A small model that answers yes/no questions on an image's attributes, trained from scratch: encoder activation gelu.
Rows from block 12 of the image encoder, named by matrix and row number. Each number is 500 + 50 x the weight over the matrix's rms, rounded and kept within 0 to 999. All counts start at 0. Numbers have three digits each.
# convs0: reduce pointwise conv (encoder.blocks.12.convs.0.weight, 192x784x1x1), inputs 264-351
convs0.44:565369454484440434474590564457476549541461535529484470445532582459528590489455462509515332581526451544441592442583561459478521575492474467466539395534492490495455440624494569569532517564558567542554450589445416489469450521526520505493452511486439554605461388450506
convs0.45:468552415455525483530451550473441511510498539462516386525469498472533369418533506568495530464603495520386434445450429546505490460531446500508464585412503501445394499455563519474413530430614452552515513582508448549532564566459513563615526452570482540570457410449579
convs0.46:454485542511557482540569511421484483399537460550468517414478514463530539514448495459508515458401493468507510543531438414502502541522504554493578494552540501506486518495531651564530535467501428468491485535459519615410516528612541529456462556438523558479577530469584
convs0.47:523476412405564416429494479554524544461520622487514485456615540526483574524486535523525512518480550458520531532464503599580533460393495554511438533546471506492570396542418495493431550480487459446423521473529529534443517530482648479506525519429454490526586401518477
convs0.48:461475498482452480442675547580558508474515493515539478521527504534447574596408483524526477516418445564454471531429576515521509529541528492512417411483475500541467567504505424531415508635523496499508529488517570465412458568381535497510436483516491420493512530588480
convs0.49:573462560488524448465493584442411481494418583550469585504553506480533525525468516585508476508491493460477583420513458521613540544529408518373472524554487529516685499513514530519417462731456449401581524543477485555484563448365572648497555543443483548424510518481410
convs0.50:458601472434464441476468453510454432488488527515467516571575496443459450486655539460493433472522518478534484527477552458569528466495487555570484611551522481494499530456405453497575602369490528417495439509476523536391544537552459511620504543511540462605498477490405
convs0.51:668500450512474459564508539514498525438417463474465489486534464511519519499538554442540517511543565382574418434540490435494564494473393447448488657501474544474474516557593492453492499586524446508526533522536514416527503426515458453618537474450506448481485477530444
convs0.52:456516499420569445549593459515448474449481484462529473513579458466468516438488529510505385477562500413557490511591595492527476505460531475498401522569497522424496495483457564474405499472491477495472521506504496624627456517496514569502514523538476526509490560561534
convs0.53:449437572503444552503553538471496520529500519561481548456539532475496520504479509505525590490542474512544524449449461545549517534634529538456416499458516517427580417511453521598567483539514595523493508524577430536513546540384590479520566497447470491444516509453425
convs0.54:551442475434420466447417411455510552526496537487452480484417421504504457500479458529532543488556515430441523463490448496583488507465475530412504575459527623529501490493532607513453435704611535565449519537507440613503497542567531533514383581470465542439536486502636
convs0.55:358576356448484434491532534508495478577534491504505631529348591496535588553519499593489505520545553514458530506524499442516577523501513522349573400397507473543528479480500488559507522564523520497549484515516469414433486562520518443518385533553575455594475614488525
convs0.56:501489438537498421456503535495545450517549472543464543515476566451583478577546438491605463515572486500444422389507492506557491602413471471550548587495548491503461583451500464467527538502445597545438550486497443483493493536512555458522479459466525493552448519540532
convs0.57:477488484494544539489522509491460455441473525537463460431496560508515544423526571531465499531538496508444520480576456497504584489506542435517473556529521452505328565401550435520469489429504486439472569545558450552481586584646543495597551513508507502530492467432437
convs0.58:470516484517534573499476490529514479512539467496470451480514495464528468534508422448445412526590492502451462496565462432535508560483478500468456408520416450601531565445518432501471442489425476552485534493531465452503531447484552513452470478477422582446502444549519
convs0.59:608445423476464459592505566500442544469501586531500430566503567519516529571478475490403612514544379499478495552512440500508516525497459540397505544460464501466489476592461412466429498649490523481474488551541529514466476421516558498487537496595450482409540459487512
convs0.60:400476510514490389496537516500424596623495417521504441529435519473546491483552519493492449483582481496428495527603649425532587550435491470501588532608471496551445596583628586474389550591501397427484503509487492466513488465521484339424508510530432519523491528492515
convs0.61:483549626486491454444578480522407557521503504487464621495460509513530420504482398450550561496562483503545408505627496559511542518478628552569485476392485547465581595546521470477450445388477439463476522452527531512489439499578555554510443390525478516557502489557486
convs0.62:472482529529513451441451393496459565473583624456563385425531486488554461502500528502559454438519440562433587428561517475534552465548453481417546443467481520419444538458425481500513464439572545652508499496527454474506527479547488505447494490495417539551507498454407
convs0.63:424512471468484543522550575517533483560554442441500489493424512516420484567491578520479569436575557561527445523533530547524468543621597565552481468497550531539413492520388546571541492533528385484481528527557506536445500517473465465506344525521513551411541516571606
convs0.64:346487553539549537520489373441529443613473443440481455549553443514523557503571501591336395510544514588451540565390497482516623477444527500451398466497451471547519489498478628551492563464581509518442472491567435537516524447493573373444541487485459482467576454477485
convs0.65:582495523457463547514568453460534547598524494514541529506464556518505490517481495590497447518626491527517492511496470513483471597534517494497480380453495504518487573423498457505555535420526582546504491537531575423516449522499524422508620444464533479455586511508611
convs0.66:565476517426489491486519439521525562478522560586491493563575540371547546472580527521462600513551529428429562501442420498468482474518463518582485511524519536535476494562519574501500543565509462501440515509582473549457446529483533459546463517558481496540505482590534
convs0.67:613532428465476543510538540515485431504453527592489430370516455567520439431537469564476506467475529462452501533455501486413576472479472468532480568518501461494488508441504490529563454331453580387498497489511487474483446486625516416478464538569464463518433399462355
convs0.68:490423539477409559466508546492541551570573524517465530490446562590533468496482494510475485578556495478483500521657558435461449589457533491385465529441528496475495535451508474429597516491387498486476535534517452470553493525490514507597550535550521505459494427405493
convs0.69:494506578411446444516517475493488494492575514570512492428519467477492491439451481558526505526480541459592483645442489518501479516550555518508500510509552484580508463549440480463385535471483456534579538651522499522616448479491535532570460491559545484580502439517490
convs0.70:508537511424507497596421458386500530512545522481494506485418525480548472505402552514508501550526416488474469483412482469469511516461447529446420575535498380448659413432443497539381498553503411393471570498459514506425569429487459341454550508545528512536439508450448
convs0.71:399461533456513481498608391554465438451524524468486470493499585475449409525468489417465460430445447412363526560532570469501527453601537564485511427518517375470500477399518496525448518525514436458448452485532431532474518535506523492450360491486514515444482493458528
convs0.72:539444441406466487545473428528485583517523427481525488506437509520512538546515501471495535442486485475521465518595540546498532471490518458490452460563502412550502451553390469451411449509545458352530461525553458449509481503415482428560436533447548464473546468447445
convs0.73:443463446518458474508517508476483467475511463560503528448565489414406463441542497501579435464517558530455424511349476576440509443551426463615477390495453453516544600482436563520492492458514459494552517494515425509570505479446509394477423498438583508495469435450450
convs0.74:547539471505530474503493473498524525593531445600441431625478485487468497520522512488401602509552460479389453427447482526553514463429510472475561469535492452371493533509511510490566510561427507425539579494530485601561438571481501573492589549543465562431488587455478
convs0.75:529444407464560404523510510508485515533544484476539482486463556404526394507469593521499497454440561484446546502513635586538438465392492588488489494561456595470547485584560550478509516426498435508527506544570387493406492526454419534536563500536431549463508428564531
convs0.76:549487450537507485595442487491542535493578514502546521502461524535439541430469413551560539509467548532417600485599377473462535510517516525434445424547488563499537476462449429454487486642511550446471514509480454540519519464450572531556481555529411509505426527451611
convs0.77:542429504486482574571441509524453482499517466482531576508408508428533444633529479467493514502468511509415435491450472475492491525535472480481553447537515579527423493500503516479488452506448516391498490441477501487502477561615549459444490506519510576457455417514452
convs0.78:455498477594470401488533541513397488491538519447523570605571515476514436471541528540485455486502624484431485485406465535585473462505579517502606373488494412398495493475501496495536523564557392547382494481497464471489428508505555462491482479480490580497618501502533
convs0.79:545521520508481522565451514510489502499473623592421467468534566417473586467442436458560466524399406509497546525513497434602574555504509559511487440469452474499518418580485475588495513520473476394485508587601419495533486489453542538492468485523508563509525524493477
convs0.80:535548506545566469515428449566433484587509546582528478500577511494493508423506496398516476510428558486464554491472492465391386548455580484521483566583574480553432466459541433501504501485528440531522508521497494553436398577480440453545468502558488487479558506492512
convs0.81:511557545516486432474606456554512541461506409557473516559514532466374553566484526456467493488556431535554578509405570438469470560445538505510442446445444516504398574475499485559504447412492496427502513519492490492457407514311497492512470487561424469424472526537566
convs0.82:544569416523431411450520415446401540515541567532417474507540473482528468548494546454494485500574513562475507562476485472470390575546458600437456481534513487547469474443543498474574490539461466478495464553493522538479437524523528438466505490589451492384531542501532
convs0.83:549462477507384434515577651490631514427504465485566585478399510565516495506515483494555528513528446404447499504591445456467478499452508530617525538502508542562457422591558492517564517516513486473378422452508474517479577426654494480437518520470473462462442437452502
convs0.84:520486536487499565512474358506442515448488491537521579506533526485466463525467467486472502538539562580463520458573516451449483533478432565474389562495473495509483484517518428534432455469469466551499527451514510461593548449611488468481544484413436432584459492458460
convs0.85:677488494502476507469436552480418541561486512502510396434495436488550486441523464417482435472556526520439517430510506518500538511481547543499487416480483564555393459497544396507467458660518490413526508554506446558401440481434592552511425434520518546507472522444416
convs0.86:543512443541401492461452458538517560532497541411416534483486476433557464443438580482556490501453534483563485548520421474388510493499473468461477496472560463557481420508500536430572484543416443519527485482495566464437489518497523453577554499591551499490505531391428
convs0.87:487460333404529484496581534554475483581494506510492544521511461532586486491470427531555546458436486536553511513427556508495436555557590547462381566478482452531502581479607514523463476638493519570426537506460537470434520555523548542478367505470559533503559448555367
convs0.88:511559531481552509537381473569435515429483489445390411495447512478431570530517556478473427514479511514477495395480532528560528540519553453480435391555508504402513442381447505505490526417433481497572478562528457407520422559506531463468489506481454522455518541428542
convs0.89:550430431496474507461476407500477486531511447466473483455469471509582457494463556543475562507615483446521456476489498440566434526532491495442443637487486524525563431556428453470565460529538470669506572464484497513481428482509512433500440501549477442544508425575604
convs0.90:457475415472515503543512463531455517498500567563406535467484497476540610508491470487439487493556466498563545493559473485469476510468455563640412431505556428554502508474434512481517537585474547565523501478474387595621483523569581487529474531489510548407497511527508
convs0.91:464529533464442565502422398471495532508514541483469512426508553487465483433590488503515477491393515446447616523446473505484505486456507495510455516551512567453686481503423465502411516512462515466536539570395539389463527617418518454448458509524487488454480491413411
convs0.92:535496511447487539496548554442585507553487471480445554615373574580493493586593455513565547483586520439460472553586402406469528506478539497505407535494538562560530499596538518627497464616500524525499497518556545441608547570539504599566491455464544439482462522533435
convs0.93:421602579411530479554503478493524541554535446547434552529441518496508469518487510515506450485510521518402509427454507527358526601501517566542450515478538515445507455570539396474463519443396477453529427495524446543766517506337560485422454505493545472469518457510434
convs0.94:570496429488433487473442446557475470519516455561490448524441502450554547430551520466524533503555561558423451547502616516640519557491498518562509510446474475421522443492481481477455520460505499417569514485529450470513486410597478430440526487534442496481506406557520
convs0.95:487504421535503622467508554522501427516501477567429447517487472480414456539464482512522463579557536569517500394527498526529487471560552496478478563461534549537477567538464563485450542411547507669528478464524419422504498472583509553604544486466445551526557474523532
convs0.96:468457491459485476420510443457536510481513546542478570515586519513465562544442574530553519485477583519641513389354451463521581458531512541581431541545578459480469486463446503501532515503531547598524488503493442547422445530490521450526529539454483465437465433487517
convs0.97:378398433398506447520495469462553557506570545442467519478387510577473595543602428415454528511467499567521424471596475541622477466496479480461584570524498418501473530499595558536542469502556478435416533469521409441577495468527492448415476533481458562385549567503493
convs0.98:603481461467437517565535430520587458578508609483509498508545590457491529494548512527474455526560481518432600486422437432711487542468582459567559423481514478438478560436471487505577528421503488352518575544494588503535525592579490459595562498448446557370542528471540
convs0.99:442462445471505480513605505521457526428527459551468511489469577504559437479457468425456560510449393383462539486498425476440572467562499598550499441563502550444567593461521469505480444428590519435490523515592481492552451511655469441506553541443501517479496524568529
convs0.100:575490469488408442481403605454442496507508549438562423541490604442553524500498510410565586519470490528499530443444516491489552547564517602486534427543523471572559502450560596402535454431512559408620491462518469514582472513524502538481480549537536471529442436510403
convs0.101:539472493475533465478561503443521463507560531456534526534473525471482462390446487521469519507515611534511486505462471517516496484491497556535367505510522517523529508495431469487531486520575560559476493509439431492431502526486557456360530429434520493467459496494533
convs0.102:724512537496478435498512411419530546503479515455527559560464505479543416436587473498507564493541523495455529473484437525373527543459504407589471458534519471456507500533551419435511467512510507431504445569509500505421568442565487522571528524454550451446506540475457
convs0.103:492480535400464528535489387521499514471512465491508520487414502490481431523507529563437455425501554527409398464441548450574508563515488428479502413458563504531533494445453421542570450664488459552467498585479474519535433498620501499483610475533448521516510465436481
convs0.104:399494484471491516448581515452472481494438491443516466528463465461482451517486554543514416520579513527459438489590520491454442494460468461368465580498461580460515530476455514509546498482576520446472556442484405501555477574400507465449488565499510490490458558525460
convs0.105:553462603488456477512534558497520493500513524468495540502443367577461536497489401456519452492484501449572460510470494527600437497505560548676506637500475523443472445406472468564495504358475579584487508496474545505544469544477480477501484523432493544440554577536418
convs0.106:502473481458466514508521507463499509546498473491515544508478426525534453468468576528573443487514552566477480639492458481565488481533462503500424515505469483477534540543556549481495532533555607422576475528455530538431438556630501530486479489364483506526464617466505
convs0.107:487514473483512550591497432490517506578531466469521432479428547591431472549465477494525540497471468471439499477427505435486495565498536518456565489549534496524573516528480547446503465444513597511503497525571440515641557526414531529500444521517546500487492431531455
convs0.108:554465496486560545524447599483420459479535467545465453487524514418551511544481481479458527507540529449635452516430393542468477429475497452447507524494549521531501525447563461470457477505422526556507491490522455500406546573490512478531549452528487583512471541522430
convs0.109:515538432476509499427451481629653516560533575422567471431580511430497510575399485473502481469467473556530458544468569480514477550539503541479491602578504479549538522494419514512523429530458454532519517542516380511439450491502477468523497460472556527577531471452482
convs0.110:592456474467449512414512536448511546532587428496512441568498520496448437567526663462464361534519473568427521511439508465549401506458480509539483475499541587512431531520534488516531481341494515619585545508499504439445540453478528569425462525541510461529449573495492
convs0.111:505511485446443579473452435473463492475506497512528501422520584491460501429465519517522524534590517508500550487507573522432583526534512504539444624545505544460553471530452382523592484641521462541485487461552543591416470475487458554608523399551520406534463545541495
convs0.112:467565424503498523612507560461511465533497526517482432528414472501463534511461581469448489571492491516499460554421557509496480532536489529425571504521484468409481535647475424529576596482536551510468500431464488443510511489637521513450509493366550512541490412431568
convs0.113:578460468438528543527531496586500559590499533603504424480524580465489529460482488482462477519494504543463443508518380487585591545500542494562520559505551535524664535539392468494443512510536461505518538482529521460426471526580487501580553455395500535604480535456445
convs0.114:524432555488380512472456545499513531527488592445503490582499529523502548492486484537540493525482510422479441528527459524496531466524576525479487515489551476473482470592553478519510524544431524393537508505492508486476452541510437581456394532542485482552474454507555
convs0.115:633529482485517457438504488507453518480514480457429568511533449531497548460532444517461565559519526425491462455439516432492481465466408537446512520468489509427522416517406524398510514496565443553495458440499528435579452415467534517528547455482471566517462429470506
convs0.116:504532375417442454538457495554432518508494431559531433520416554464518534585400589493626410510455490547543518508471432482503503476508571520459392469469549590436489436489472527501470504510448428534534486520424448481511432550438467467448472508548500483504563472455438
convs0.117:420503519549584457551470469487428545468483536466487487518451492501512604447633425403607517519511496499444539495559585428538446525511484581476370507495551505512481466446481501538396506470554514559464511567569521472538482507511507550466513354440516443461422410531475
convs0.118:498490496557492554610517482501410461536470527455508491473528559522489427505382620518506546522443459575440497456483504457481524485566494550453537497546463472422485497506502493479603546571493520551549550645551639615548544552330519402473446525567470465588593443511470
convs0.119:542525473518599495581433541439431461471464528521482443527467489431507555516522505443563484477338448528401441339489470496503484460492529520492547501498474447544452495550477567454491456611507541475583509512464568443470477498439476501569559458483530485484494423466487
convs0.120:373533490476461523452497641481494479445464573492501506480449575541498498535438462469561447488451495440413434442536481513535470539545548493435456564449447540475505467486464453516487552656446590514489505513409470496434443485518454485466451511478493461485453418509489
convs0.121:532475451519502495449546500543451495408513437558499569425473522454488476493558470541408461486505482485438466452524570483428493470594541570417446512549483561493486398587497546493541419480506470361558487533481507512636483521551521486517525493541556551447582488495408
convs0.122:603508432508482476526588469473465403432486534381499478492479505432366572525489460499488586488501446515448437457489446545527522473498526504478518486524543545463425535432509393535522557465505543406494512558530475541470478487698476658406468506500560521522499580460521
convs0.123:545503525384498484460485464536468497521481478561512479583386479518608502510477492484483485567429494543490458479466467408478428516509446452423572466428485400469515396414531414517437482398472519496483490400514425473565509518513477423456479538462498473426541577491401
convs0.124:586447470518543479510538426458473532481497423504520480568562459555502428553519495464554432525592557474545514610530466441465449511526510544509501565399529457459492498485517348530463413483514537367463454484519510477406504495450519597658455539546608507540476468497546
convs0.125:405548502463555515537610543554601496498445489570506484459490488487499405404405521528530476458539528508621454495462517510627457529480520578634498416454507448573535538518453527461550493473487501534511536482496417563412435470453541451543566448472503490496441505544454
convs0.126:455442436506437535473497499461381512530462524582524405526546552435563628476575517459540524533537511486475498471551470525490527492515459613503531496489501450570453506421539499538447467602535558433445490524480558584501529626351562541531566485532546527439549555438407
convs0.127:462468443465486499521532489454423501505507480489503481439546559485433471590540432528447548497423472447576465380379431454650496506516478513457555471476476486495556500428500522474601466514385469360568479528497550457383540482392520530443503534479583570445508533513451
convs0.128:579399427513518426484473448594559522532555535492463515508467598524585519505531447466477529518538431509443486401509587500503440525499545511529435563546502473439411490562413460478495540464458529487483441579557458468480448551411533579522430483556488539549440479505494
convs0.129:560451524525433503521522432549550535568551530522466477473479575488517589482524504440461488468474577609479609609552531452455502553517493491468565494510588428568519602578490476516469476481409482437512500436484473509438497603549474423423566453500519614528516487516614
convs0.130:596497443398606488545492490515481446466490501488536466557428483464393497413369453525424493511481481469568613551420539531527498435432455520445488491498529513512461486513515493502501534779482507392520530489485550501467529474405525441368555464513574475519495463479521
convs0.131:696510504464438459527428539502520503555531498544471455488475532478488532561536464443447525567573570533503523460554554509449604511489414493424438545469541570410442440483474514466488534443555479467529525491544535466401512544581481430580507512429457518489509500411638
convs0.132:364445656480538404435591420497497445567520591448547471476490455474442430502555521492586447484541515514581505520509565516485436480497473512616429462469456453544447510488544605549467529497627531498514524471535486450420529486642463542345400514500440520489488560528507
convs0.133:525477470520465358502474508491485493525516458543463444500499576538492495517569439472498449544473645423402533448470415507482479464539506532445502499488473497441471571566560546426444523521496503490382427590485500470429533450595460477503541494492469557466546591488514
convs0.134:590591495449499525501548569569526602500494517522422508484418564522496546529492512516534423503541525480482538514429477459499569535546502459402424402494523521465479504530464502502448487389560518466490523509491457461570454483499497388524499509436491464516533471419586
convs0.135:469463476524541479603540499430507526505528516509483473522506536507449544580464408470510579503486549389536463441497461564601529508474400512580388463408509458452564412510482502612531557471451457555422508507496546548510492497467536499514465477558452580433491478472536
convs0.136:459652523534485488514585468537472495568539521466444436401487578483519554504379552539544451569441550467481403552541520471375505491501541419441532530413486516467529562483482414572555505609429564509472589488515437542452480555499514477521442504430433543467553541478513
convs0.137:509514522492547475525504473470527530596522503493443537470533445466507450479501471452439530481493472430498484459476417521512407455498511450444559609519471506461423507500523484487450523403533409456465517438475411403485530505533482465605477520444507450482435573630522
convs0.138:549482502387526592432566472454458483428584506514524463434485561459526529559437594483449401476466546490445548469629411488574513546483549542563482476518523492614509537495469416481448442382496476422444444473530429514574497475439471519467424524440486466491507560628515
convs0.139:542430456451425431488493574522539560471553509558501452470546479558506436523440511474486473534453591451375619515405540476365436463528497478491440420458446441528550411430390573524435506349514525428524487507490504420493503530432492575461622485527564499581491509513529
convs0.140:448500439422448595457532585514469566503525453531523555529464473431611489446470489522545488464521488500412500433533496434499421515520520605493507569496497600498509546497500616546479554502531552537578500509534541497509503443539512622670457457453521529484514457406618
convs0.141:563481510470584446532466506468468410463424575547443513464515399528451506517496442505471512467409499512438506464431489468574509527496426435489492396538500559439541513498596562576574552561440486484455559423486516501487497548517556468507387501494546495513522447465464
convs0.142:560545499581517456541542425513502520525548596474526426530463648558517439507494469455493510486648479565437555468406541488428563607484581552538454442411510410403480405512651456430497534391537533459523477581532559469576427511553470446489535521503508479480490581476472
convs0.143:499555453512454580537452414523452466468442563514547504479484487524499482410514532403423477545479451561461429552443518468511653511466489479408546590480547498472473504504419553515528445637478478528506571539468483537485453531439523503516543425520455496405456540540415
convs0.144:626524477462521466493623499511512469464492470473476476508517502564529477507440511522595546495405547591505463477442603533449514509512569476461481428515500585543484477627463490522549525529511467510436465503479508481373480497483455480385504545546467479512438600475509
convs0.145:528505415410462476482513484529498498492497483483409536534446439589381551516450411484406501544509494480548470494338545515479468509473462434477479446448515425484479560615614508464400516377473611502434517442486535561358500553522590530410615445488530502482544461440548
convs0.146:566454525373465537506579490466540503503535468573418473491420513454525431467569512536451531522563459514610450487589512382455511582541512448509431491473461544407546494545497523569425529583560551488501533552545562584442494527479556505424433479583440495486508455583553
convs0.147:455471488479482521486417538522393528432494491470518490427555532459506457463441410454515569465595440492535550529476493501576507557465523517466577435518492417503414565423392446508484490512472560477471484573500534615477541490601416383620603511513483492461561467505515
convs0.148:592585530501575488529541478501417482469532498540510493484432465402578483537507511483491553490477596451578533464473510426532508507493574531524456613432506583540524474409500505532502527473580487444500519486578426509427507503433477442584479540544515511440554477423491
convs0.149:487496448543448513554523508453511472486470513415542460482474509529548566456541470565571511486475440542545510519504427531415524467460458429488544421471504622534505515438506517489575514676435453518568445448571510525453596493494531569531508468524487517536575469513454
convs0.150:398466479590542551507422456505510498535445478487480428499451486489590478457505453422425512499638466490492420547515467495573522528469520461484455580515540488466530455581493425474519489438504490421501441546485492453432517435484522475531512487411505558476523566464497
convs0.151:643523494448427374544492647519590483503506515537547446495549431443557501537490412533542515448447488511411385470568404520667499476538470506414464406563409459460514461534500467578446452386497416608425495508495563494543513465569506427644519501493462499497556438541518
convs0.152:561459539436610454496485587453480543462460477525475504499500570513484523539547478501500540443483518483378540529447485503353425449510476485468517464512483488474495476337466503432589524423485503443435507474487517480498453512483487448462399548499558456410477519438605
convs0.153:543518465542553448508541487531435517425493473571526513559400479530438458516483481511473622493489619531418540414451512452618537534460428569486552462530527437395499532450475512545550490404534485421496446563518552532464453495487505495472481516438516529394544509411558
convs0.154:408514431552439529452435685468427523502476439435503544519476507494497448569547491469405419505505486441475531590536521487574486446441495473500541536595410392465470488471561614534612506411515528703476485447483515526430527427524487542434556478526548489534473529441520
convs0.155:470504471434473475505469482444463469528489544430461522568487512482454426491490560558538513515620467459400477369583403512576523483523523504513464534470508475535457547603510560542503492661496485513518475517511513478561537528554475457460460428463539497642420581491448
convs0.156:523512527503534518582373451496492519494509560431495399461505457505475514455509520480408494447463516526490498549493572455541531513560543508514531482547511446526533470451547500533439418507490461553532540511433433469581469499560549403525386538548533508463531358567480
convs0.157:519502541548470477566574458492519486469528456465457420495509540547375578406438493437577383477442464548447555504462465506566484497510515472582501523429468425514544524481502516478438500517437426454508481448515504419543466524510466453614494517455444445532553503492445
convs0.158:422552438465446588569500579427450558487494595446463520485539559472479467472537458459482461517424515366561520581522492415514493509516496437510487564496489463486565415423470507571505558523530456570426512578514452532511466481521535498555468510465465526478450542588574
convs0.159:647456520409498525592443398550534489585523491489468474453483495475475660470485476481547522503604550454409519504561493405455552539580566577461473575465470544601422425574442459525475420259476515492550511434543529596499478442530527456468439566462509466533429476475523
convs0.160:536542533526518471509469537501444449478569478493560429494431492430567450543495421485504402526425489433526419477427558510472440498524567562501494627464546540523452440532490456496548470507482518449455499555509536528446501529374499436406511495535524530561588460486548
convs0.161:460456444508497575528518549514525466532517486510479463597480493520504478576531518476448437566377537438442530496571563483462560500498567530542450618416504432473492454362521491442391562427525449583465461525500428440387493586507554561650486476511517519422461507503431
convs0.162:509512530561611438542582448521507456505518549497552537461505560434466480586592462463484539450527512472551435454637444512554497493441504448425487478470443490541534580541519580560532505494451472673506499550513537509409561482517434440445505476482533469512528561529450
convs0.163:408523475472566453554596518408447455626477460591441550513482418500490525560544529491565550499471483549504426558418421448527484457583524464568512471527548494504522493479444545525548475551590544517515536474481453499458548474521601464497468576475545511412553455461524
convs0.164:441523493559492545529527287487477485516482498520550511493481488538504492483509487610429480493509432484525539478600486526550536440488502445437532481478454563540462512515522481455512457564552524534488571482489555511498586410522484592524536519537473491574513538469438
convs0.165:494587428463557504474414460463514416382491577500517548496509462456513548439443478511576505498432411475407491520480542478502462493540543494442449507493487521639486545487505520503497496374485494420501531456479461417448487424514480436529608487503448497637518470429461
convs0.166:463484563441479470479490453439515469535517548567502390551599506533490562500518571477577373537374447464514507449503550475428486485521519498469498613408533578479359542455439428503570494494521498609563573499473373669447551514460496440472587518536487489538553455535500
convs0.167:477458500512500527450413556463532501501504521543538483502609550500525547488538479536593582521462522522534393543529438525583521458491548431527461492510560501500492493515477449459453541405448444540499464496530449465576510455502494528615502481580495494559459449494530
convs0.168:473500611420498482519430544493465561415466529542467428456416464503520435446399437517538490467521472510448422492364528487439530524531563471470408554550491463423541460492487531524421451593512489431482525549379483446422529483603506547541536556518493549467488448518467
convs0.169:527472490483541546517466534494550479495470494528504502522484491437526586474505386420564496522554490499477570502413531476410520461484556552535457599443473500451408559423481558576556474547441474554471500551506433485439516469556447599633489485515518439424454453427450
convs0.170:461522433422439551417495618508547475419477519490566571428468538448478488495428542514495493513518412537490497458533558549502513503521515550403498515563495539479475450438460487477529500329604529417600542492506517573482500533479540451470424566503515558458506507420503
convs0.171:518404438392409509551496457504470554423570537438470496510510564463490494506488515480507448585484544473451474482399517477478556474502484474475566488463514487536595468630666554434484527556523611502457529593553470428516480479500541440454367531500512496455461506496561
convs0.172:509537564489521401513477490486508502504483438422457509569550487426521551455428563450462450542414493505512476399436574476529545610485521522453552497461504501521480541395430493483468555438463501575538469518538506506498468512396539417457419503411367499489528476490521
convs0.173:562436524549425490558518472413502491472495409509462473466512453401496446512486466482505530510471522417596507474475427432565522458472455468594476569490503548497492502526474445484544509495492511503479455573479470553503424481527549370531564450496502486580467613499428
convs0.174:603552396502432523534419525484483516487479457485512509506437445530565546409477544546429548497482511501511449499514496425489441531481496580442454509456479545501591545550428416480504522503530593479462497495512505544440478511527488471580665511493458514644466473462533
convs0.175:584588500434566510539448468534528439504476508534468389363505496515470486448513465438477516507562445452431534450486495516472465472524402600606478634528527463543471487441561522474364447538482469542498513489476607562536503454568508603555478540463455482449532451470492
convs0.176:467468530493494497504620422506529486497523437462526459462455514499497401459501520478532429484618481539500504540645441478493524483413508456503454583481518437453436532481532493446414546442505587555513493504496531461500525439471529595500484493490487466377433487518437
convs0.177:489478601469513497521463439520500423501499529483527425482567566428498514497522518412395415546501479518450532526533489440501512595517474615480482499443500471560568501428422581470520491561536486514510481488498441634613541548387529573480442562399492467524558555483448
convs0.178:454526409474524471458588545527426515549478506549481553472575480514501527576444457534510483446465458390512474443562507487635563502514484500509424455427481585535530451454455495524453474451512548604496512451498447553614563549465566468550482493499539485494509519425414
convs0.179:569565479491500394520545533469430448495514440517463527434576489374557471531524521486502521512475503633519501519479511478516434435457548567458514523461572529547454480482528555589475450482463509585544499518565472564568592515476577440495452576527563514490534447503515
convs0.180:400473538500437482456446476516497497533495505536531421542465479479482467533511542500472506538356535460579437514574537529548435523553443533520489531543496529542480480567556458545586441531551443497544504489515478507468469463385452425518516532498470486571434426454423
convs0.181:382482542402523561513486567544521467504483484453486580559474426418547489458516369455499598531522383460505391443442494522382420471535472492521529436528525446438452532499457488506617485569523600636523481535541492486452461450443514488386580516455523514483509495532605
convs0.182:584488472493433469447497524511616528433431491497498510455443559513467497539483486510593389509366478452540480508460500379438507507435476497574494524555512478487563456581513375431437450551490508514442511497529541499570489551482593443499500484491474518428486506489403
convs0.183:612487467431472517621554513400582519512548512507557437433512515540433475527508497513466578555487529509410465527497498482480580525442541486525436476530519514554503504477601525481509512467509550436391503467554451528491485568591497508572548489484456519448466492498454
convs0.184:484523456547513633525518423472453529479515584485588499491471524521552458507517531500586473449472517619490541523428553411577541496514552541438438520495452595541568544600525538451540512468532522428519477532565500565444470494481477434510568561573491529575576484467453
convs0.185:518480485528470546493531444536548479509479438420542594514437513398403517452511531476599498475538466533555393565478521490446482540571507441437525574451460554458522627529499396520541502637508428413519511511519531465506562534570440545545471519495470532469488462530508
convs0.186:480483531403497502480548573690547478510547552511506606548477471613629486497426445498461462514540556516486532536544470443483497494568538463544520595500532593468471565475433420480455454579586464490469523499530492497529456559390482442447534548499483497397501548430415
convs0.187:544456509482491509541495494505472478528507510483472506494484457469412520468530528550527631504524473391363510528494509537588459493491564588489542510454475454469464412414541433478466528456559589530416529495495501485587489465654526512453464435549473497534462551483512
convs0.188:565455430494537480547440505498521484564448476504554522542638542467504530578427458432402561464560498489519473586521501482484514455513549467466523495539532533522576586495479466469549505573532519349492457540507468426583416518520497460467525468459500546445503381525464
convs0.189:512419413495481485410625503468496512456522514513507374483457588488511495525442423432479643505582410509435565479497486464529541521584479461551464588478484522576512459489496444482579486448481521463457488494507535427426581603393505611589463467487553498562511501450520
convs0.190:557585375537503500567469515465474456459444528499464568496638542404569419470570439556455452485319468497480469484498469517452543547513445542478492471506476514536516509533475460457536473489541385488525546528580519558562508496357521370572457487484462469587536443494598
convs0.191:476489425535569532479496525453525478504519452462487473507576518471518453582447519528556499580585450505462531485496491461495535502539557530557518399561551587505552529572448415480514499538498557417460521497554470571428521524517511439602505517553502532545509541466399